Weights of a small image captioner.
Training: 13600 steps, batches of 128.
Data: trained on regions of photos with short descriptions (Visual Genome), 203450 training examples, 8.6 epochs.
Rows from block 6 of the text decoder, named by matrix and row number. Rows with one number belong to one neuron. Each number is 128 + 24 x the weight over its row's rms, rounded and kept within 0 to 255. All counts start at 0. Numbers have three digits each. After the name is the row's rms in percent of the matrix's.
# fc1: MLP up (decoder.blocks.6.mlp.fc1.weight, 768x192), inputs 64-127
# fc2: MLP down (decoder.blocks.6.mlp.fc2.weight, 192x768, transposed), outputs 64-127
fc1.360 100:143158119096137136097116118142153119102109084169158092137087090139157085147159078139108092105122103126137094135136156137156143139121157136117117120118133167129077135098138114137114135118122105
fc1.361 062:085103167147114126175173125136123112142110119079171129134099171124158172128095146128128132087128140114166185095142133100112081132170180146134128082118129133135141134139126142117146166141117164
fc1.362 099:113145130130137106131182149100155162125102138125124122164134095127093130154118140141111142117151108140120133109170097142103080121154133123096101152114125128130137113114115096135131077081137144
fc1.363 084:105115110134129140121117138075134106083127125131128172114132104097119119145187101125126096104142125160122116143096104145171099116165162133103131149085129131117136128194109126137115095142131099
fc1.364 094:127144128144102094141109131104156134125182105097123110171113126098112139131130107136119145106108180100136118123127151125115126154115114117099122155126151164099123145117141120135106103138152132
fc1.365 100:128146177106125091128156125147138087163150106135113123088124122119136191138144120125163124118154159113107152103134171087091116144126115112110081136128147151130122117106142101126146147128100104
fc1.366 101:155130080096125086115134132122135102123138122139118175162112130140148123053085138173119087140148106134130096114183111118149140146165124154151130165125150139085135122138141112173161166126122129
fc1.367 086:137197099126118138152142190114164104178124106122067081140156133099119141135103146153129112135147131113149119181149146160152112125113145126083163121118128145093124113097153137161131132155102114
fc1.368 091:138142133113116122125149151126154166123110178146121148111072185117138162125038133109142140135120125166176126118147093128112130127147093189129113102114163137126148145135156113158135129111115102
fc1.369 123:145092129125124086129105150128129098135164103127156097106128138119088116112140107106143116138131172125109119139116108072080109155159113128116112156105107145133091119076118118133072108125117109
fc1.370 115:135156123153123095135125145116125075123128114118125091105100087142109143133127150119111128116152136156114108148122161124099133133120143100139104132093116143172114147180166097146151143141152088
fc1.371 112:135118150152147131130147118092125085161131114125126124116130180107145141189113113147082155135104122162111166121149155167130103121135106178146120156128098082097140111180157089152114116076140110
fc1.372 111:139127172059132133137101147113168110157116139163142179157094105148117121119202096133136138125137149163119101180106149128096135134136125161120146120131097135123099124140155141127106115137100153
fc1.373 087:133125135157107115143114088133141174127144100146121138147102074128113126126088119137102102147090155114128153076144159133109073131154170155134122130146149135104134117131134113150151123051121152
fc1.374 093:110126121142141132130116116140161117093129125108105130103129166146130150159155143123117099087118138174185084163176160114158163100106156176124116109155120119120129151165118138122113138120126115
fc1.375 111:097138144100131133145147158125142127107177104130122120121082069122105092129120125132109162099074171137134128088128110125156099140144147133162163132164145112130119097173120094109073112122100126
fc1.376 106:131126159128109116142114151138087145167150140142147095142090145135168100124128112147137111116165121140106160073099093126121136153130144129132102150144128120148136176136100134128190102166131099
fc1.377 087:153178135133125110159130112147115172175129127149121172152101164200107135111127148124110142135126152124099072158120120102084137124120174166131143158107098091093132144132146110119098150133123088
fc1.378 106:166093160148120143139103128118145144156126134135130116092151112127162146137184141166117135103135140099104142150113169094136125137134142115070066126145149103148125089142117160086159162117150130
fc1.379 104:115188159134147161166117118153169151103162136157154091144176124146099143127159111154134104133090117163159095129106116121088131169125098106112150142161135115144084132136155078119130119176150110
fc1.380 089:136148103148074145161082146162137132124135162173081140153115117094137149187183137116127136130108124134147146154124134133166125143158127128154132137140123149146165137148121190123135113116128153
fc1.381 087:135147145133134145113160113151148127141128116136160142133082157090149128118134089118122093177130122083151127138106143147109131123119141146167099077174160140114154111108095145137163105112100120
fc1.382 099:127147153157122148138135164118130146135109179160149166114156121103104101117109149149138114145112106111101131137122153098117100147117145150135097092128090128110155162114074153115142130160145087
fc1.383 100:146129131139136144123120131138115122131101116140123096131154136100148112128122143127180153085126121124137115120134124135143134109091104115097139152108103132155182129118132064145127148103114116
fc1.384 120:116112070100190164107128156118126157129154131159112106129100174122089113134111145149105180078159111091116125112145108113116175152106152144151122155158147134124144111126133141110134083101097106
fc1.385 063:129149100145126102130095120134119128159146162147161119115141137147116118154105126139067123113102137123065127143145177090122132107140103119136155130102098119126117167147126123145151163131191140
fc1.386 104:150148121126157118132142120147118113137089132133099132098134140127164140165164145165124111163156140129091134178119142173129101135119157107142116104194128187133096108125142127119127105167107103
fc1.387 087:112116132149160112130109078171166104125142105149085177154141122153095131132096117136106124110118133150097132136106130138106116142114110109144141115134141122122148116160101136126111140139114102
fc1.388 102:131129116187164130105150099107129110147135131101128113110086150151114087110165120136106170138148125164162102119122108092120145168152105152112114160141179108133135107121119128152140081136135122
fc1.389 088:108148147132144145130159144131172143087088111128154089100139170119137151114170154141142116148074120094105126121159114140172151146130098149102170144098091128101134142118148126145098145145136121
fc1.390 106:090154099146125090107085124122096150116186176126136123112141103130132115177144135130114087145111107152102101122138100112129110140155179150119128149119194139164094154150141146113093099165109120
fc1.391 102:104175145122122078121100128165146123097160127127116160147162142071089123159137102103102142160105104104101084147140141094131114111148096137111106106105116143165142119149126130101121161125147115
fc1.392 118:113136129133153172140121135121120132130152109133117171134144131150132133130157138190149141092110110157111152147161120159104143117090165129094140139166107112147124132123104136128151118120102119
fc1.393 102:141181101135183120092101129132099137137121088106123117156134129141089087104145139084143134102145113081121065160144129155131144160118129160108125150147137101168140124119090123082142121145091121
fc1.394 110:106140168176141103115113157165120145108143155118147079106115094126102112114120134086158106106151126096091149088134183137110122144108140106105107171090145164113147127200106081130066126103156156
fc1.395 098:127148136106147114175119137149122140157112091124103090167084150102139136089140168150140134131108127114123118122093161119119131123123169110087139124140110152121095097186155161158132095118120178
fc1.396 062:121160154128140139118122142152089142137150133145163076145082134152116128110109168142172121118155111122136142145096101103139075104150171152123129101136111123121145134121056130103119091082123129
fc1.397 079:080141104117121118131132128114181154102145133168140103133127122153112104089107147147108134130139104143082132144173123117124124145143140129083132138087136185128167140167176156158116107129134111
fc1.398 057:123123151122125144107126106111160144102093117156127132106132136153098111111118098150132136165120186136101123102119101129123133084176193147159101126151142101112114162146122063172129118132160133
fc1.399 091:128125089105142139137118137132158094129113122134108121059098134135141136078110114099136141138146097123146081087154140101158128136105124135106094138167125070088119134100120143110109164137163112
fc1.400 097:134155115101129111151101088138112140107131200139170085152101133111137107123118139117131151170109110113142121147106158157116149078121095138122125139126140148160104112121123092135150130111134103
fc1.401 099:131145112130151159116098150135163128171094131122142111128118119152084170126126115092096136135136113126178109153110097082098164104132107113127132110120084150111101101157114135105154086137145142
fc1.402 097:133146132122152128150127125149129138177129160095106148080125132069158133100149105152162090147128123133113113102098157128150085135116110133133087084167140138153135137129109120136151106104098157
fc1.403 096:116133088124130139146131149130055120148171115116081131096135123124154171146157106204166129111117169132144163124089160095117152147098132182136128138101126138097137102139125129181078105119154156
fc1.404 107:119148121128123076073171101109139095109150125145131114144085164108107111132106087109117153094127122102099156129155125102110125128085172119124133113084134100120104121105119127145149151122140093
fc1.405 104:145165121112092136105155131157148139157126130138172093131149122138113092134116134125111143134117131131105056099136136093113113143151143081119120130113128165160144134118168171094124131073127109
fc2.360 093:151156133121073112132130141164168127098137116150151150147114108143145118147150091066122131104134127125116083142107140114168093095125159160137114141126144146137120122119145090114121135091147149
fc2.361 069:095166100121122127123169126124119124108110092087141093104137116159125114168142113113112131105145119128127110116153138114140134162115143110134172120109125083143109139139175105121094154157166150
fc2.362 106:153129134148106110107129140155105088134128100165118138133118109112103160114146127143125113112145076128164144127093165146173110094105101174154141176125122133148122120141114124088132156102107103
fc2.363 082:145119147125132161141135100076103133187119141099099140101142074125080142156143123131131130099118155128155118150082146123097150138144101150109107150150133166100198081139135115103161160094146151
fc2.364 103:105170124116132113113169110152149122115127119151157113137128165127154120100106123147150157152127133133097104102168101107152142112139120118138145076143136117124098092148171142143125128162118130
fc2.365 102:105123071104095144137143125152141126127155127103129097118155135161114125129156119133141143111164137075163101117112140120144160141124104153104107099141143116129119156117106123158120113129105148
fc2.366 101:151137082146143129109155192125122087161120096142146081129148095145084151109114152102141161121113122108137118125151174110157143104104099134150139133114127085122161115135120127080165155098133063
fc2.367 089:108136097130116144120107171101084175115096077137135125142125088153120104191163113153122093114132131107130132121105119125076136161125077114130110114109115169125140117138160148123115136165115141
fc2.368 092:156120100124175109100147204148143109171105101121097113113097130144149131155112128133147140161151138137135111144086104141166146155151130133087104132056108122144095143100096110096119121141106134
fc2.369 106:134111121125112102141102106131163116130143087093134113130131090165093105081118129141149132111131158129158126126126124100144112112145143118138175102093126156121139128144157122130102146152128130
fc2.370 111:094132127144113117163086153141131157153133109115081113115152109133187131155156081090149148176148127148130152138136117124106098117092123162150123113113126161106149113113125123123158138100112143
fc2.371 118:143130146142170107156103140159137139118161132113110138116095113137096121128107138158157135157074157117126088140161122173146139105108114131100140152161097128154145141122140144129157154086114108
fc2.372 108:114088135135158102139085129135158145167154117118101096134124119131126158114150100134124130106160130133096136088159141136107139135122132123095118121144109141080086122133121169120127121116165149
fc2.373 099:106139130119143121089125102109095169134114172141093140107110146129111139104067105100116125112125129130158121136142128153102109190123172134097120135117132171123148137127166172099122142092148135
fc2.374 095:121127162175101101099155162143157131140133127137176167108140126132111117101156129110120156109119112173154087094133171113147108101114172139144136134120135114126136110140107142120077116151130126
fc2.375 112:140142126094137132104095152095119106122127122124140143166162120193095145102145121126133144165138120107138160144065077124113106166136138118134096104108108134142167106076144115152111127141105102
fc2.376 105:117082100151127099106177116130113130146126129135139109170105150109169154138163148111108132107086118120159137137143103110125096141152129149129199133115107134123095104112105093145155121134129129
fc2.377 087:150114130122135145173126119133080118150155109144119110112103158113092115128123092088119196074154098088134161106146107111144147123167120081119107141158140145126149182134105088084128111125122138
fc2.378 104:104118117169150104125121114139111123143117093125111145078123127101166149116119137111135119163148111153128105110164146128184097125130134123082108130151098176108106146111114167084171126132119119
fc2.379 111:128108130153156125165123146142160093154100152100124141109110151116100106155105135107106176136085103123143112113137114176146114138153149142157127130135126124125139153114094131166103141098107134
fc2.380 088:148071129142087076136157105090115104076090103142091123109138108121167132117163144143158110139108131107146146168134106128151123082108119139172088106082127159138152192106122116113099120142136119
fc2.381 084:127126112111125132135158132106147137098187152162157132160105148177127175086128125142165134147110152107126104115121128104131126135121148163152110139134100092102110126109131097139137120133107168
fc2.382 098:142111109124140090145155145188154117156111153153151115162109113175145127139158148148117129145128120139130112125153118123086065131139100108147143163093136122116130130131113150179102121125128122
fc2.383 100:137116145105138095167109097101118115114138162137114157157090092083127151161113130116135100150169122098120146129134165118098123146140138167132142129089110116120173131130144128162133123096132120
fc2.384 125:129165165122165146098188098152123125149120139142149113128078158150177107139164121121131128135171150146099071127113142120132139148133125088105111089131061140140139109166123168174176071153132107
fc2.385 067:190134164097086150128113114092094096108134127150132069151137182142126128135127109115134106142138132126102132098115134138105126128103172142140093128173133152136140114116109150153123106130108122
fc2.386 101:092185092115107169157139116134133119140141092148117119158155143116158107144142144127129111111151130116158104095159136093159111119105139096132120135111134114148142107120154115142106104158146173
fc2.387 098:088087126100105142118098149127078159142132129135151127141161123133162102122155159119160123110146129144165110139123124149137096152155072125137097105131128114145157109107090120177119126139123134
fc2.388 114:152139156117126136141131120102149151131181089138089146116115131125140116174117138139132151134108152129145126126145099128119129114157110183179133114104146126109138122137103098127139140095139121
fc2.389 096:145076143103085139134138079109147138112142157183121157163109127123129109089175092102101139158129138086097114119129114153126089134128112153149118162139136144159129196132122148129149111130134162
fc2.390 102:169110165156138121149130148091097168106086105155086124114101144167115133106112133091109133150155148111120138138156124168134125117133111115146143125052117114141133131151153095125138088091145116
fc2.391 099:162122154111162132110118134101102161160126134117103109142125119081130089078120086156087131112139109168154101137149101124168146145098114158153152092097099081128094131138148172114135118163117115
fc2.392 111:113134178148165071133135167093108144129106119095098141159152173149158141167151163108140106119153142144137123159159106118141165122145176106072133152077149147108127192136136100142128088116111034
fc2.393 103:095124106098129143124130138122178145118182083124127095185079172094157117145155103156172129094116134135116114158124116136222155164125112119101113135130121096094143142119116150113161098123152147
fc2.394 103:144149112132119128153147152132138143123088118173128155131102106109111111166171164147126146136117112185149136146124093111087141129112162146151118130076178126112114139081115143108183142126140099
fc2.395 106:171143150103120120118115115149131139115101136153147100131139125109169129110157128151130164147161127117151165086121122104083139170138136168121116112173153120147146087095158146117153117172142092
fc2.396 067:118142086088134142109128156143155147087149157146136132085098115125134131108105147099153081182123100124140148133084115100133090116110123139128125108135098116086138155146138095150132156094115154
fc2.397 079:095124135183144126135111099094153178125142071149126132102118087139107138132138113128156137148171155141112143140158125157119110114115135120118139116148145106137130130194142173148136108114081140
fc2.398 057:131160113120152171129099163100089145075110116132139082138127126075145146130119113122171117143140137133171132124150138169125118124134132123139111121121086154122141146143144104162132201086111129
fc2.399 094:154139148095127119127113162171106090145124168131131147128114103110162116085142136132145113136124094134123133149108137136131141174081125135145127094119160089167150104123128116162115133126068169
fc2.400 089:136160131171135180170088125108083124134089143132135128131126130106153134139125121172132146153166115111150145141141116113141137144141127083115138092150109132144146145102095137116153133072131127
fc2.401 100:120125129098151045138108130116165097108136141138160124103119156114151113121119142125146107088124124145128101148143101182110122141112150140169101131155089138147142123099122147086118114151108125
fc2.402 089:135170109109134112128160114146122117082151154121111098151131140161158197116138141104100114133097112136119140121087122124126091130115089105085108145107131136126137143110109132109124102183144138
fc2.403 107:156093085129122141120173142144154108113172142151111140102066134112083105111103115121181126151156132142155094129131126119125118132105141122157102126116150114137146146109122113123121120113130100
fc2.404 111:135143150133108139150148110125140084118150084124114150138119166122169144131124146082122143120108152166156106101109173135083151143157116107134139155189115112114114144137074137084103090122119122
fc2.405 099:150144078141127121128139119118148144159097134155152132109112082127141089124192127132125104126154132138168124132107131186102150136127112190165117127124127128137131091109144130108152138140167058