{
  "model": "image captioner",
  "dataset": "regions of photos with short descriptions (Visual Genome)",
  "train_examples": 203450,
  "image_size": 64,
  "crop_scale_min": 0.7,
  "horizontal_flip": true,
  "translate": 0.06,
  "color_jitter": 0.1,
  "tokenizer": "char",
  "vocab_size": 61,
  "encoder_arch": "convnext_v2",
  "encoder_isotropic": true,
  "encoder_norm": "rmsnorm",
  "encoder_activation": "squared_relu",
  "encoder_mlp_ratio": 4,
  "encoder_inner_norm": true,
  "encoder_drop_path": 0.15,
  "encoder_patch_size": [8, 8],
  "encoder_conv_stem": true,
  "encoder_layers": 8,
  "encoder_width": 256,
  "encoder_kernel_size": 7,
  "fusion": "prefix",
  "label_smoothing": 0.1,
  "decoder_width": 192,
  "decoder_layers": 10,
  "decoder_norm": "layernorm",
  "decoder_norm_position": "pre",
  "decoder_activation": "squared_relu",
  "decoder_mlp_ratio": 4,
  "decoder_head_dim": 32,
  "decoder_fused_qkv": false,
  "decoder_bias": "all",
  "decoder_qk_norm": false,
  "decoder_parallel_block": false,
  "decoder_inner_norm": false,
  "decoder_positions": "learned",
  "decoder_prefix_bidirectional": false,
  "decoder_connector": "linear",
  "decoder_tie_embeddings": true,
  "init": "torch_default",
  "residual_init": "none",
  "optimizer": "muon",
  "muon_scale": "original",
  "learning_rate": 0.018,
  "momentum": 0.9,
  "nesterov": true,
  "orthogonalizer": "newton_schulz_5",
  "adamw_lr_other_params": 0.0028,
  "max_steps": 13600,
  "batch_size": 128,
  "epochs": 8.6,
  "lr_schedule": "wsd",
  "decay_fraction": 0.2,
  "final_lr_fraction": 0.1,
  "warmup_steps": 1360,
  "weight_decay": 0.005,
  "adamw_weight_decay_other_params": 0
}
Rows from block 5 of the text decoder, named by matrix and row number. Rows with one number belong to one attention dimension. Each number is 128 + 24 x the weight over its row's rms, rounded and kept within 0 to 255. All counts start at 0. Numbers have three digits each.
# v: attention value (decoder.blocks.5.attn.v.weight, 192x192), inputs 96-191
# proj: attention output (decoder.blocks.5.attn.proj.weight, 192x192, transposed), outputs 96-191
v.11:148169144136128129160116138115117158159154092174096146151096119144114146139117107139150066180184114171113124111151119126098137123107086112136126114117139111134143094109124141166099086108142115113113136122120138122123108131137160124085115133118129155148146079118109141072164104147123098112
proj.11:137097157076107098114145129148130094108168111130112124120168117131112150131108128115127128115149112154142142141130102125157141177151155156119133159100123133106128187114131141140123112103144089118150143157128126194133155128133115117091114111127144146096147149108133102136139135143151119124
v.12:155114084161095085100168133103162132121132141105104148117118115167089101131146162146125149107123136131157085151171132123136122119115145130125114132134158134106130119137106133155097176140141149129095097153117141141122129089136157130154136102148103129128095100081097122085118102075135074130
proj.12:091167121158166182140091117114115162132108151163156114128157118095167132149120142087088168144091099164114129098115117098143149078152149083078168121115124144148069124104137120112125115106107117127123101132130126118115114110160104141153142120133155122115113162119139121163105147176136139151
v.13:119134149122162116143125166114156099089181095150111105097126149140131090110121168104136141132134122127155130121125113161089130118102091127131115119171131181111101146115116087114172122155093134146142072138107153068155121157102186133154154108150123115104146137109127122172126102120129156116
proj.13:107143145135149122137115095106090116121101111061107158138171182129158149163122107131128114099149140106114121101165148157133109133132167090098129149121120104134105140117108108145074148096168127108126157168115138143152102172114155134161126138127070112139074101137124124101117087146133106117
v.14:132153112147140177127156154112122067106140119100144128135099127145114138144129135107118158119119138114092154106090156137120119141156142120158102121120121137139155069114170152101110154171106149119086076144146081157124145130141111116162175116110128147151157140177128129116111129090131123113
proj.14:109145111124146164134121126120156134123129108093127091127132151122083113117160147090127131167122121121165073147101106119101162128137129155098106143122132098143113099119083148145174151144123180123172110179189103145103172080123130137155104119142134131170126123096144136134129148172121143114
v.15:087142159109076138096126116164156158098133129115132118126157155141159129157147176102103151116088152125127137105172153159114096142128142162110121122145151122122148098150111086114137154116149091065157150141095128094150131156126119142162134097120143133116136130145118158146086113115157086077
proj.15:143146140160160156096126122143094123118098126141121137133154104085143132085125067154148097100182150109121126155131148121129155087118148105137109138118116138141192140130133120116113142131128139165144134117154166137091096092109137103082111169160125140157117120146121146122127171121102125168
v.16:144123118138163148166150128115113196135126122132134170165164162157106117149112131164165129128146129160109098169151112110160131142139139154163119079153168147088124101146123097093117132082113123122130136162139122116156151117119135156113135079124104098149105151145127080137131113081146176144
proj.16:096099102119137099136127158135118155151158147109124115122155147131152120117129082094125146107153148151114127098134108047115151135105141126098123205129124134136133160128136123105164159133121118135086127118207167131152119135127127098123089120120158165117097148136121123149130150131089149065
v.17:151094102120142109148111130088103130163139134168139130106128096124127129128126120117120145098138146110102147120123136079109154157115090151114131165126125124115134114144085158108129152107136152166149129141139095119142091172113121122159114161113151161165119134123144160105142111190117108107
proj.17:107119167105110136151163130125139123100121105138111110159126170150101117096103158109129083136143151172121115110112122169105123096122130094140152154143121095116131121135123090149133105162118132149116094144156146144100130158150139073151121157098092128161098112118150158146109111115161172135
v.18:114162086152127130151093137143138079127125105146084120137128129150118084154096122171099157099138126095136163099148147120148131140123126167135105165139125115143136187131119119120145153137123151109125130132115136146140148121136140127094159152141119120132151140101132062116115165119173134095
proj.18:092097126109154137092083136107106147151178119096183148123121162115129128180111152112118139142152140121120120164131121179118149138137099105083160057116153122132111131098132101124121126112130130122113141143153119130099102127123101121106135126117143121097122123182142146156150121165167131152
v.19:113129147097117119128120120117126097142151141152097140156161109122169113132124154164140097137118123171163175105114145125119118127102175171125108119106085134134135144155141111120081128141205046167122114117147151093147127102107145151152113074172137147143097152117128146119120147101160134115
proj.19:095152111168083104145054113129052131142130159139147079104070112127153161161161112127100169142169119128108093131163161121133129131105145127153166109147120167136095134112149127173099130129117118127128128147133167121103100100142124132093182116161162110107132057146111155114144120120136112135
v.20:137158152185116121156124131108177122115138095131153089122144126123141091172117107196128121102108102130109128155131133117145112151154108121137110108114097145102125104124124129152098173153110139120098106138134142121133125151125118135129133121141173129123158134092104122141064119092137117117
proj.20:124145094139086178155125143089103157119123121143106111118144172110175138159104154107143140121145122106132167109189139158171151091134069117130124121149114128137096135129146136112158150123146135106122127148122107142092135072121136136126134116115113129101103103113181134126136112120112137073
v.21:108114173160151163120176102147127132134139148072123088178129119138140140120089138116116148156141103088155124122084131137129150092112113152110112105134152156135119149126117155118132111138098149166143156116119153107144165138089120136139082127102157159109120164111116092090155130106148161120
proj.21:133135125122068116139114150102124151125142110172152154110086126179114113143181126155074088099103141118159102097153076130138146165164080095147137171132166126134141113133130162098115157128110122110122114112134112174151133118142177134145106111160141111141124130141102124097150110099139123117
v.22:123125110102175170179132143125139121129141122142112167139134127127151114101076100130137120142117118171112092109114140162103148102107123099113086131165126163121130197094103113155155136121114169163139118153080167111117099166128130107140135119147115105106104151118126123138142097136158104121
proj.22:102087124147108088089153152113121134133097135096103171161128162127094113144166073143160100183103108133152172130173111114095144149132124114112171102114125120121092123146180146142083132169178114109134116137123149091129143119080118107159104121081130142121131117125160114128144109137112136136
v.23:154161132158127130141115103152163136114126105117131138108159117095123142137142143173153108165114094113095129160179135119081073145154093141112126123110122130105117079122131153149107163160130115136138114160153113114160114140149108117153145180138154118102110121117073114133119123141157143091
proj.23:146124144145121143176119158132099136097120088129112163098145096144121177120107094110148156139124108128139116132139128110090130108115123091160142126145145118173101175124120116106138123173163159137099145170139146177090097089122100103110107126119112143110117109168171113154152132099141152123
v.24:161153150104143147104123117130102133121107151118154110124119119128137146098169111124150113144118160149126156120119104130125161126113164138135120161111159124159126119148091108118141106113144132206171149174152110143108121112141114080141131088097169097133115142129102126148154103174165117103
proj.24:105129107143126140127156125093143143116132135147113138158177133093130135112110090143129142134139088144127079143097124139125067157139186136171145136078155121128167153126092153136145128122131106130144113092072129115135126155124151121105136120143135173141173127170135091153073176120110158128
v.25:104110152162100128152138146121107168173173100139175117144111133139093185124120111117127107126155128162113149126137150122134130131127123132127135089130091111140145131117115154070125136095142123144166153070133107131130128165150131141128156153186139117088161121145118142165128153136128136116
proj.25:132149115118115117093132136148118101112156158136131139149121077156121115073118106125095119115113120135153145141139110105160097142115117123130117134122134141129126084137127092155113098169138120167154152145123095113145125173148123110154169103116090149143084120136134105151183104131120158122
v.26:155153144164102145083141171130156138155127143135087104089219141141112114118088138188105146102151148092145124133140128097112116106143163089142126105135142155114088074150115117126150111141123110117134111100163156102117144118118113171140109109109128125127106122184140102177128121100130088105
proj.26:145120101164118170139080148119098137110114155135105141166113158092067126136164112090166123098109095163109136102142135136144126101172080113116137144101114099124154160090123182131162132080145102138115113116100148150127133135141114100140107147117118115149097116114164127108121114125116135153
v.27:179116106156102101095110207136119108138119142136118106118176130134164143136129105148131121120135125106131099107136091130129092138121137091160143144114110123146100126147158112159146094140125144146164124153149099166149068107127176149158177111116134115161128087156101140098100081141121132138
proj.27:097142122103170165151118088142143135084141113166121131131097116171101163150139108135106121130110121100109113137123124085182102071161137152137151118108144171142091133112096136166138147100143156128121133154119165136131157129184089127146144173103118114106122163091135118112104126105100120085
v.28:110106137131136104096093103115158113131148142162131144144106119123081114138127133107105140106151146138189098152117143100129132121144141144137130125084149159130156095110127134169107134125111137134113089158120170143130147127117119131084182099145108109145151126121169096129122112138136133100
proj.28:153160121154125148123113128132152079117128069099118155083149181119148139119141179121125171168136134105181108125125170109105123127130131130130132142133095094118157114105113129108100136133077096135116095093084159095115114108178129079107132138130166178108130187123140140130130140179116111121
v.29:129088096116105128182147147074137129081166150118164114110148143136104134131174135119148121135172114118105101138111133108127155087114141106144118134114157151153134060111134085118160142148118132094124162142139158118111156129180078142105116075117118097121106149153183099128148139165127140117
proj.29:136155160149128112141138148139120093058128161141105127099125199123120122104119136120141129123107096120104135109090099123125123139142121109079147122085069083127139137126104129126146165113110117147114104113113179129126094127071141157118121145136153150146131129132136142141134183099152117093
v.30:119168114107118117133167132151102081125132110118125132123131126098138133121133106102145146183101120119107097119163106111161123140121151136159150167113138132071154152127148117142094145123119079152149108089162173117174105181167125148076151140094146141142134134109132155119149156069135112152
proj.30:158108133131139103142111159138103138111126159122107137106143097102133091136152155116149136064131177129161129088136153133124145112114187136149131079154111145110150124145103141130146097127127152125113122140094111104144152066143109097108147159150142105129116098097091142137161150132098119140
v.31:148160142130132098120126115111125104163121150138114134146130143074161155084128147162096171105102092133118104121133089100138135120078115151102150135131112087136104174131088133114143093154122122125154135165132154152116146161107123124183105175135120137131082123122128142095174164163103143087
proj.31:126089134092091148127140115108143098137112140132105133135102096140106101161165136103109135117106163114115142122124122195125082153140118107119153126123117139107155081124164103154134136103140100079137120108103146147152120094149134148151178138116093136148180117181079103145166146132151121174
v.32:091139081124104150137126153147151127103155152144152042159146089074083123093111124144106139140103151116134125101107133152137143135128135164082171141131117136113168138118124158082103122094119144114144095143187141145126105132112140146149100108100130163119125149137103125122132115173124113119
proj.32:176098140148115149136145139138093080140125126134124152134104154122079089102152163147141120125091069137094113162132124088132115142131138108141129110088130106127133083158149135135153106121118135116138126085128124109140123120141116169139190072108163137113126156139105129140119157119120098161
v.33:137099116101162122127125140181170113084105150129121149142145153156130167093098140076091147111126160129156123147098118140141090120185167108101126124138119135132168152145127119119132130127125079156140111099109152117162125106159171132153134147131144056152079115121146130132073168103157126067
proj.33:105113125104160160125117154144136137146119097131151120119105139155151126140156093132132134093092131070125125111149124115101146149115124132117138100102093120133155098100138201080141131147169111142091121095132116128130151107118146090094094134144119108110180171100127148103148130157110138144
v.34:119084113131152167141110085122122101157150141078116129120095107124143091109091147145126114146125099135134112116154101121097128139135109146085126124138084073182128102126122108109161098149147100126094160126173149126144151123126103142155136155125114134107146094141102151108127133173118137116
proj.34:128132178136090125132075186125124099102115135147163133147132116110124132138075129122099142162163118126113140121147057162121073111085099111139149146155135144102100128163145085148121113067096113132095114088098123146131118132144161172128134132148138129090134133113111081110161190174100117143
v.35:118170117106151147071144179147118113145122145122143097145112147112124145149139118154155136114140121180134138151116118136125110123126111132186140062144108122132134106163150174182144083132120115070104147148149105110118123112129101120149105106132137147090145131105155081109178148136134098148
proj.35:156141144090138120176119095085110108120158148157147099118129085137123081118097111156098151146085122076085172143124141141148126116142141127130109156145142113131110153150112119095099156069140144126113090140126089187140131135122117097152133097098152135156125131132154124163125154126086162131
v.36:138138158117143122155147112140147142141131111124153105119145138150134111114124140162135126085131101137104152106117145180096124114132118144142129136100153098137122114158112114103162117118151133124092128080173134144137140084114092134075120077151109115104108111107109139147146134090121101144
proj.36:147138140150116136175110144151118159099162151156157125095136131128129113104120145099123147099124110119108125175151130082128113153093141097131122124143099146144134135100146110159153154098174126141150095089106142130115083089101123146158127172134135100109115066147121144114116121138112186102
v.37:151133121133109128135169092149111121096136133109111151113105106127103120116174134134140123136125134140141121092152143138101182139135092124087128126128138141129125141148097152131146120153107090139135098150119130129145123142116109093107161148085139114142125130136134113139131133091110137165
proj.37:075195103157100149103149145135100122105172132138099132175120183126125151106089102109147081103164147100149141139088154153112159144113157126141131101119118147188150137139133115180097141105129134118118127134119153113122153126140129153122104137147091110104169124151121123171167131143122119081
v.38:160157126120163138105105167108123168126110161103169102143127099146114122149103113138114131122137127107156170164140146158110129114112190173131126145135098123097113119103109109152153169112139123136133095135103145104097124108152152120050130161173155161138117093143150124096128108135146148166
proj.38:138049106154146139126179119131148146120123151151123111094148151109104111089096143132169129149122128109089056129132119140078112094159098155112114127110157094124122105099129168105109118129085163128128092128146156197152124160074144130134119118132120135151088166120127156149122130112135160131
v.39:153165124087093130123139137109104162130173174086141161174120094086163149134073093122109106122155101112140139133126114107136135083150129164140091129108148105136075154126135135107076134103156100109144144129159138142174154088131150149171163130145123116120142094156109136141124165140126141094
proj.39:130096157121124134108116081126107153130113134103123147117134133093109131198152130145114147130118167102136170144103135057133105143102117130116146171147137111112129106133128138140125107137101128132134117114114142154126092161169108145118188148102103174142083139079110101158124099145136154161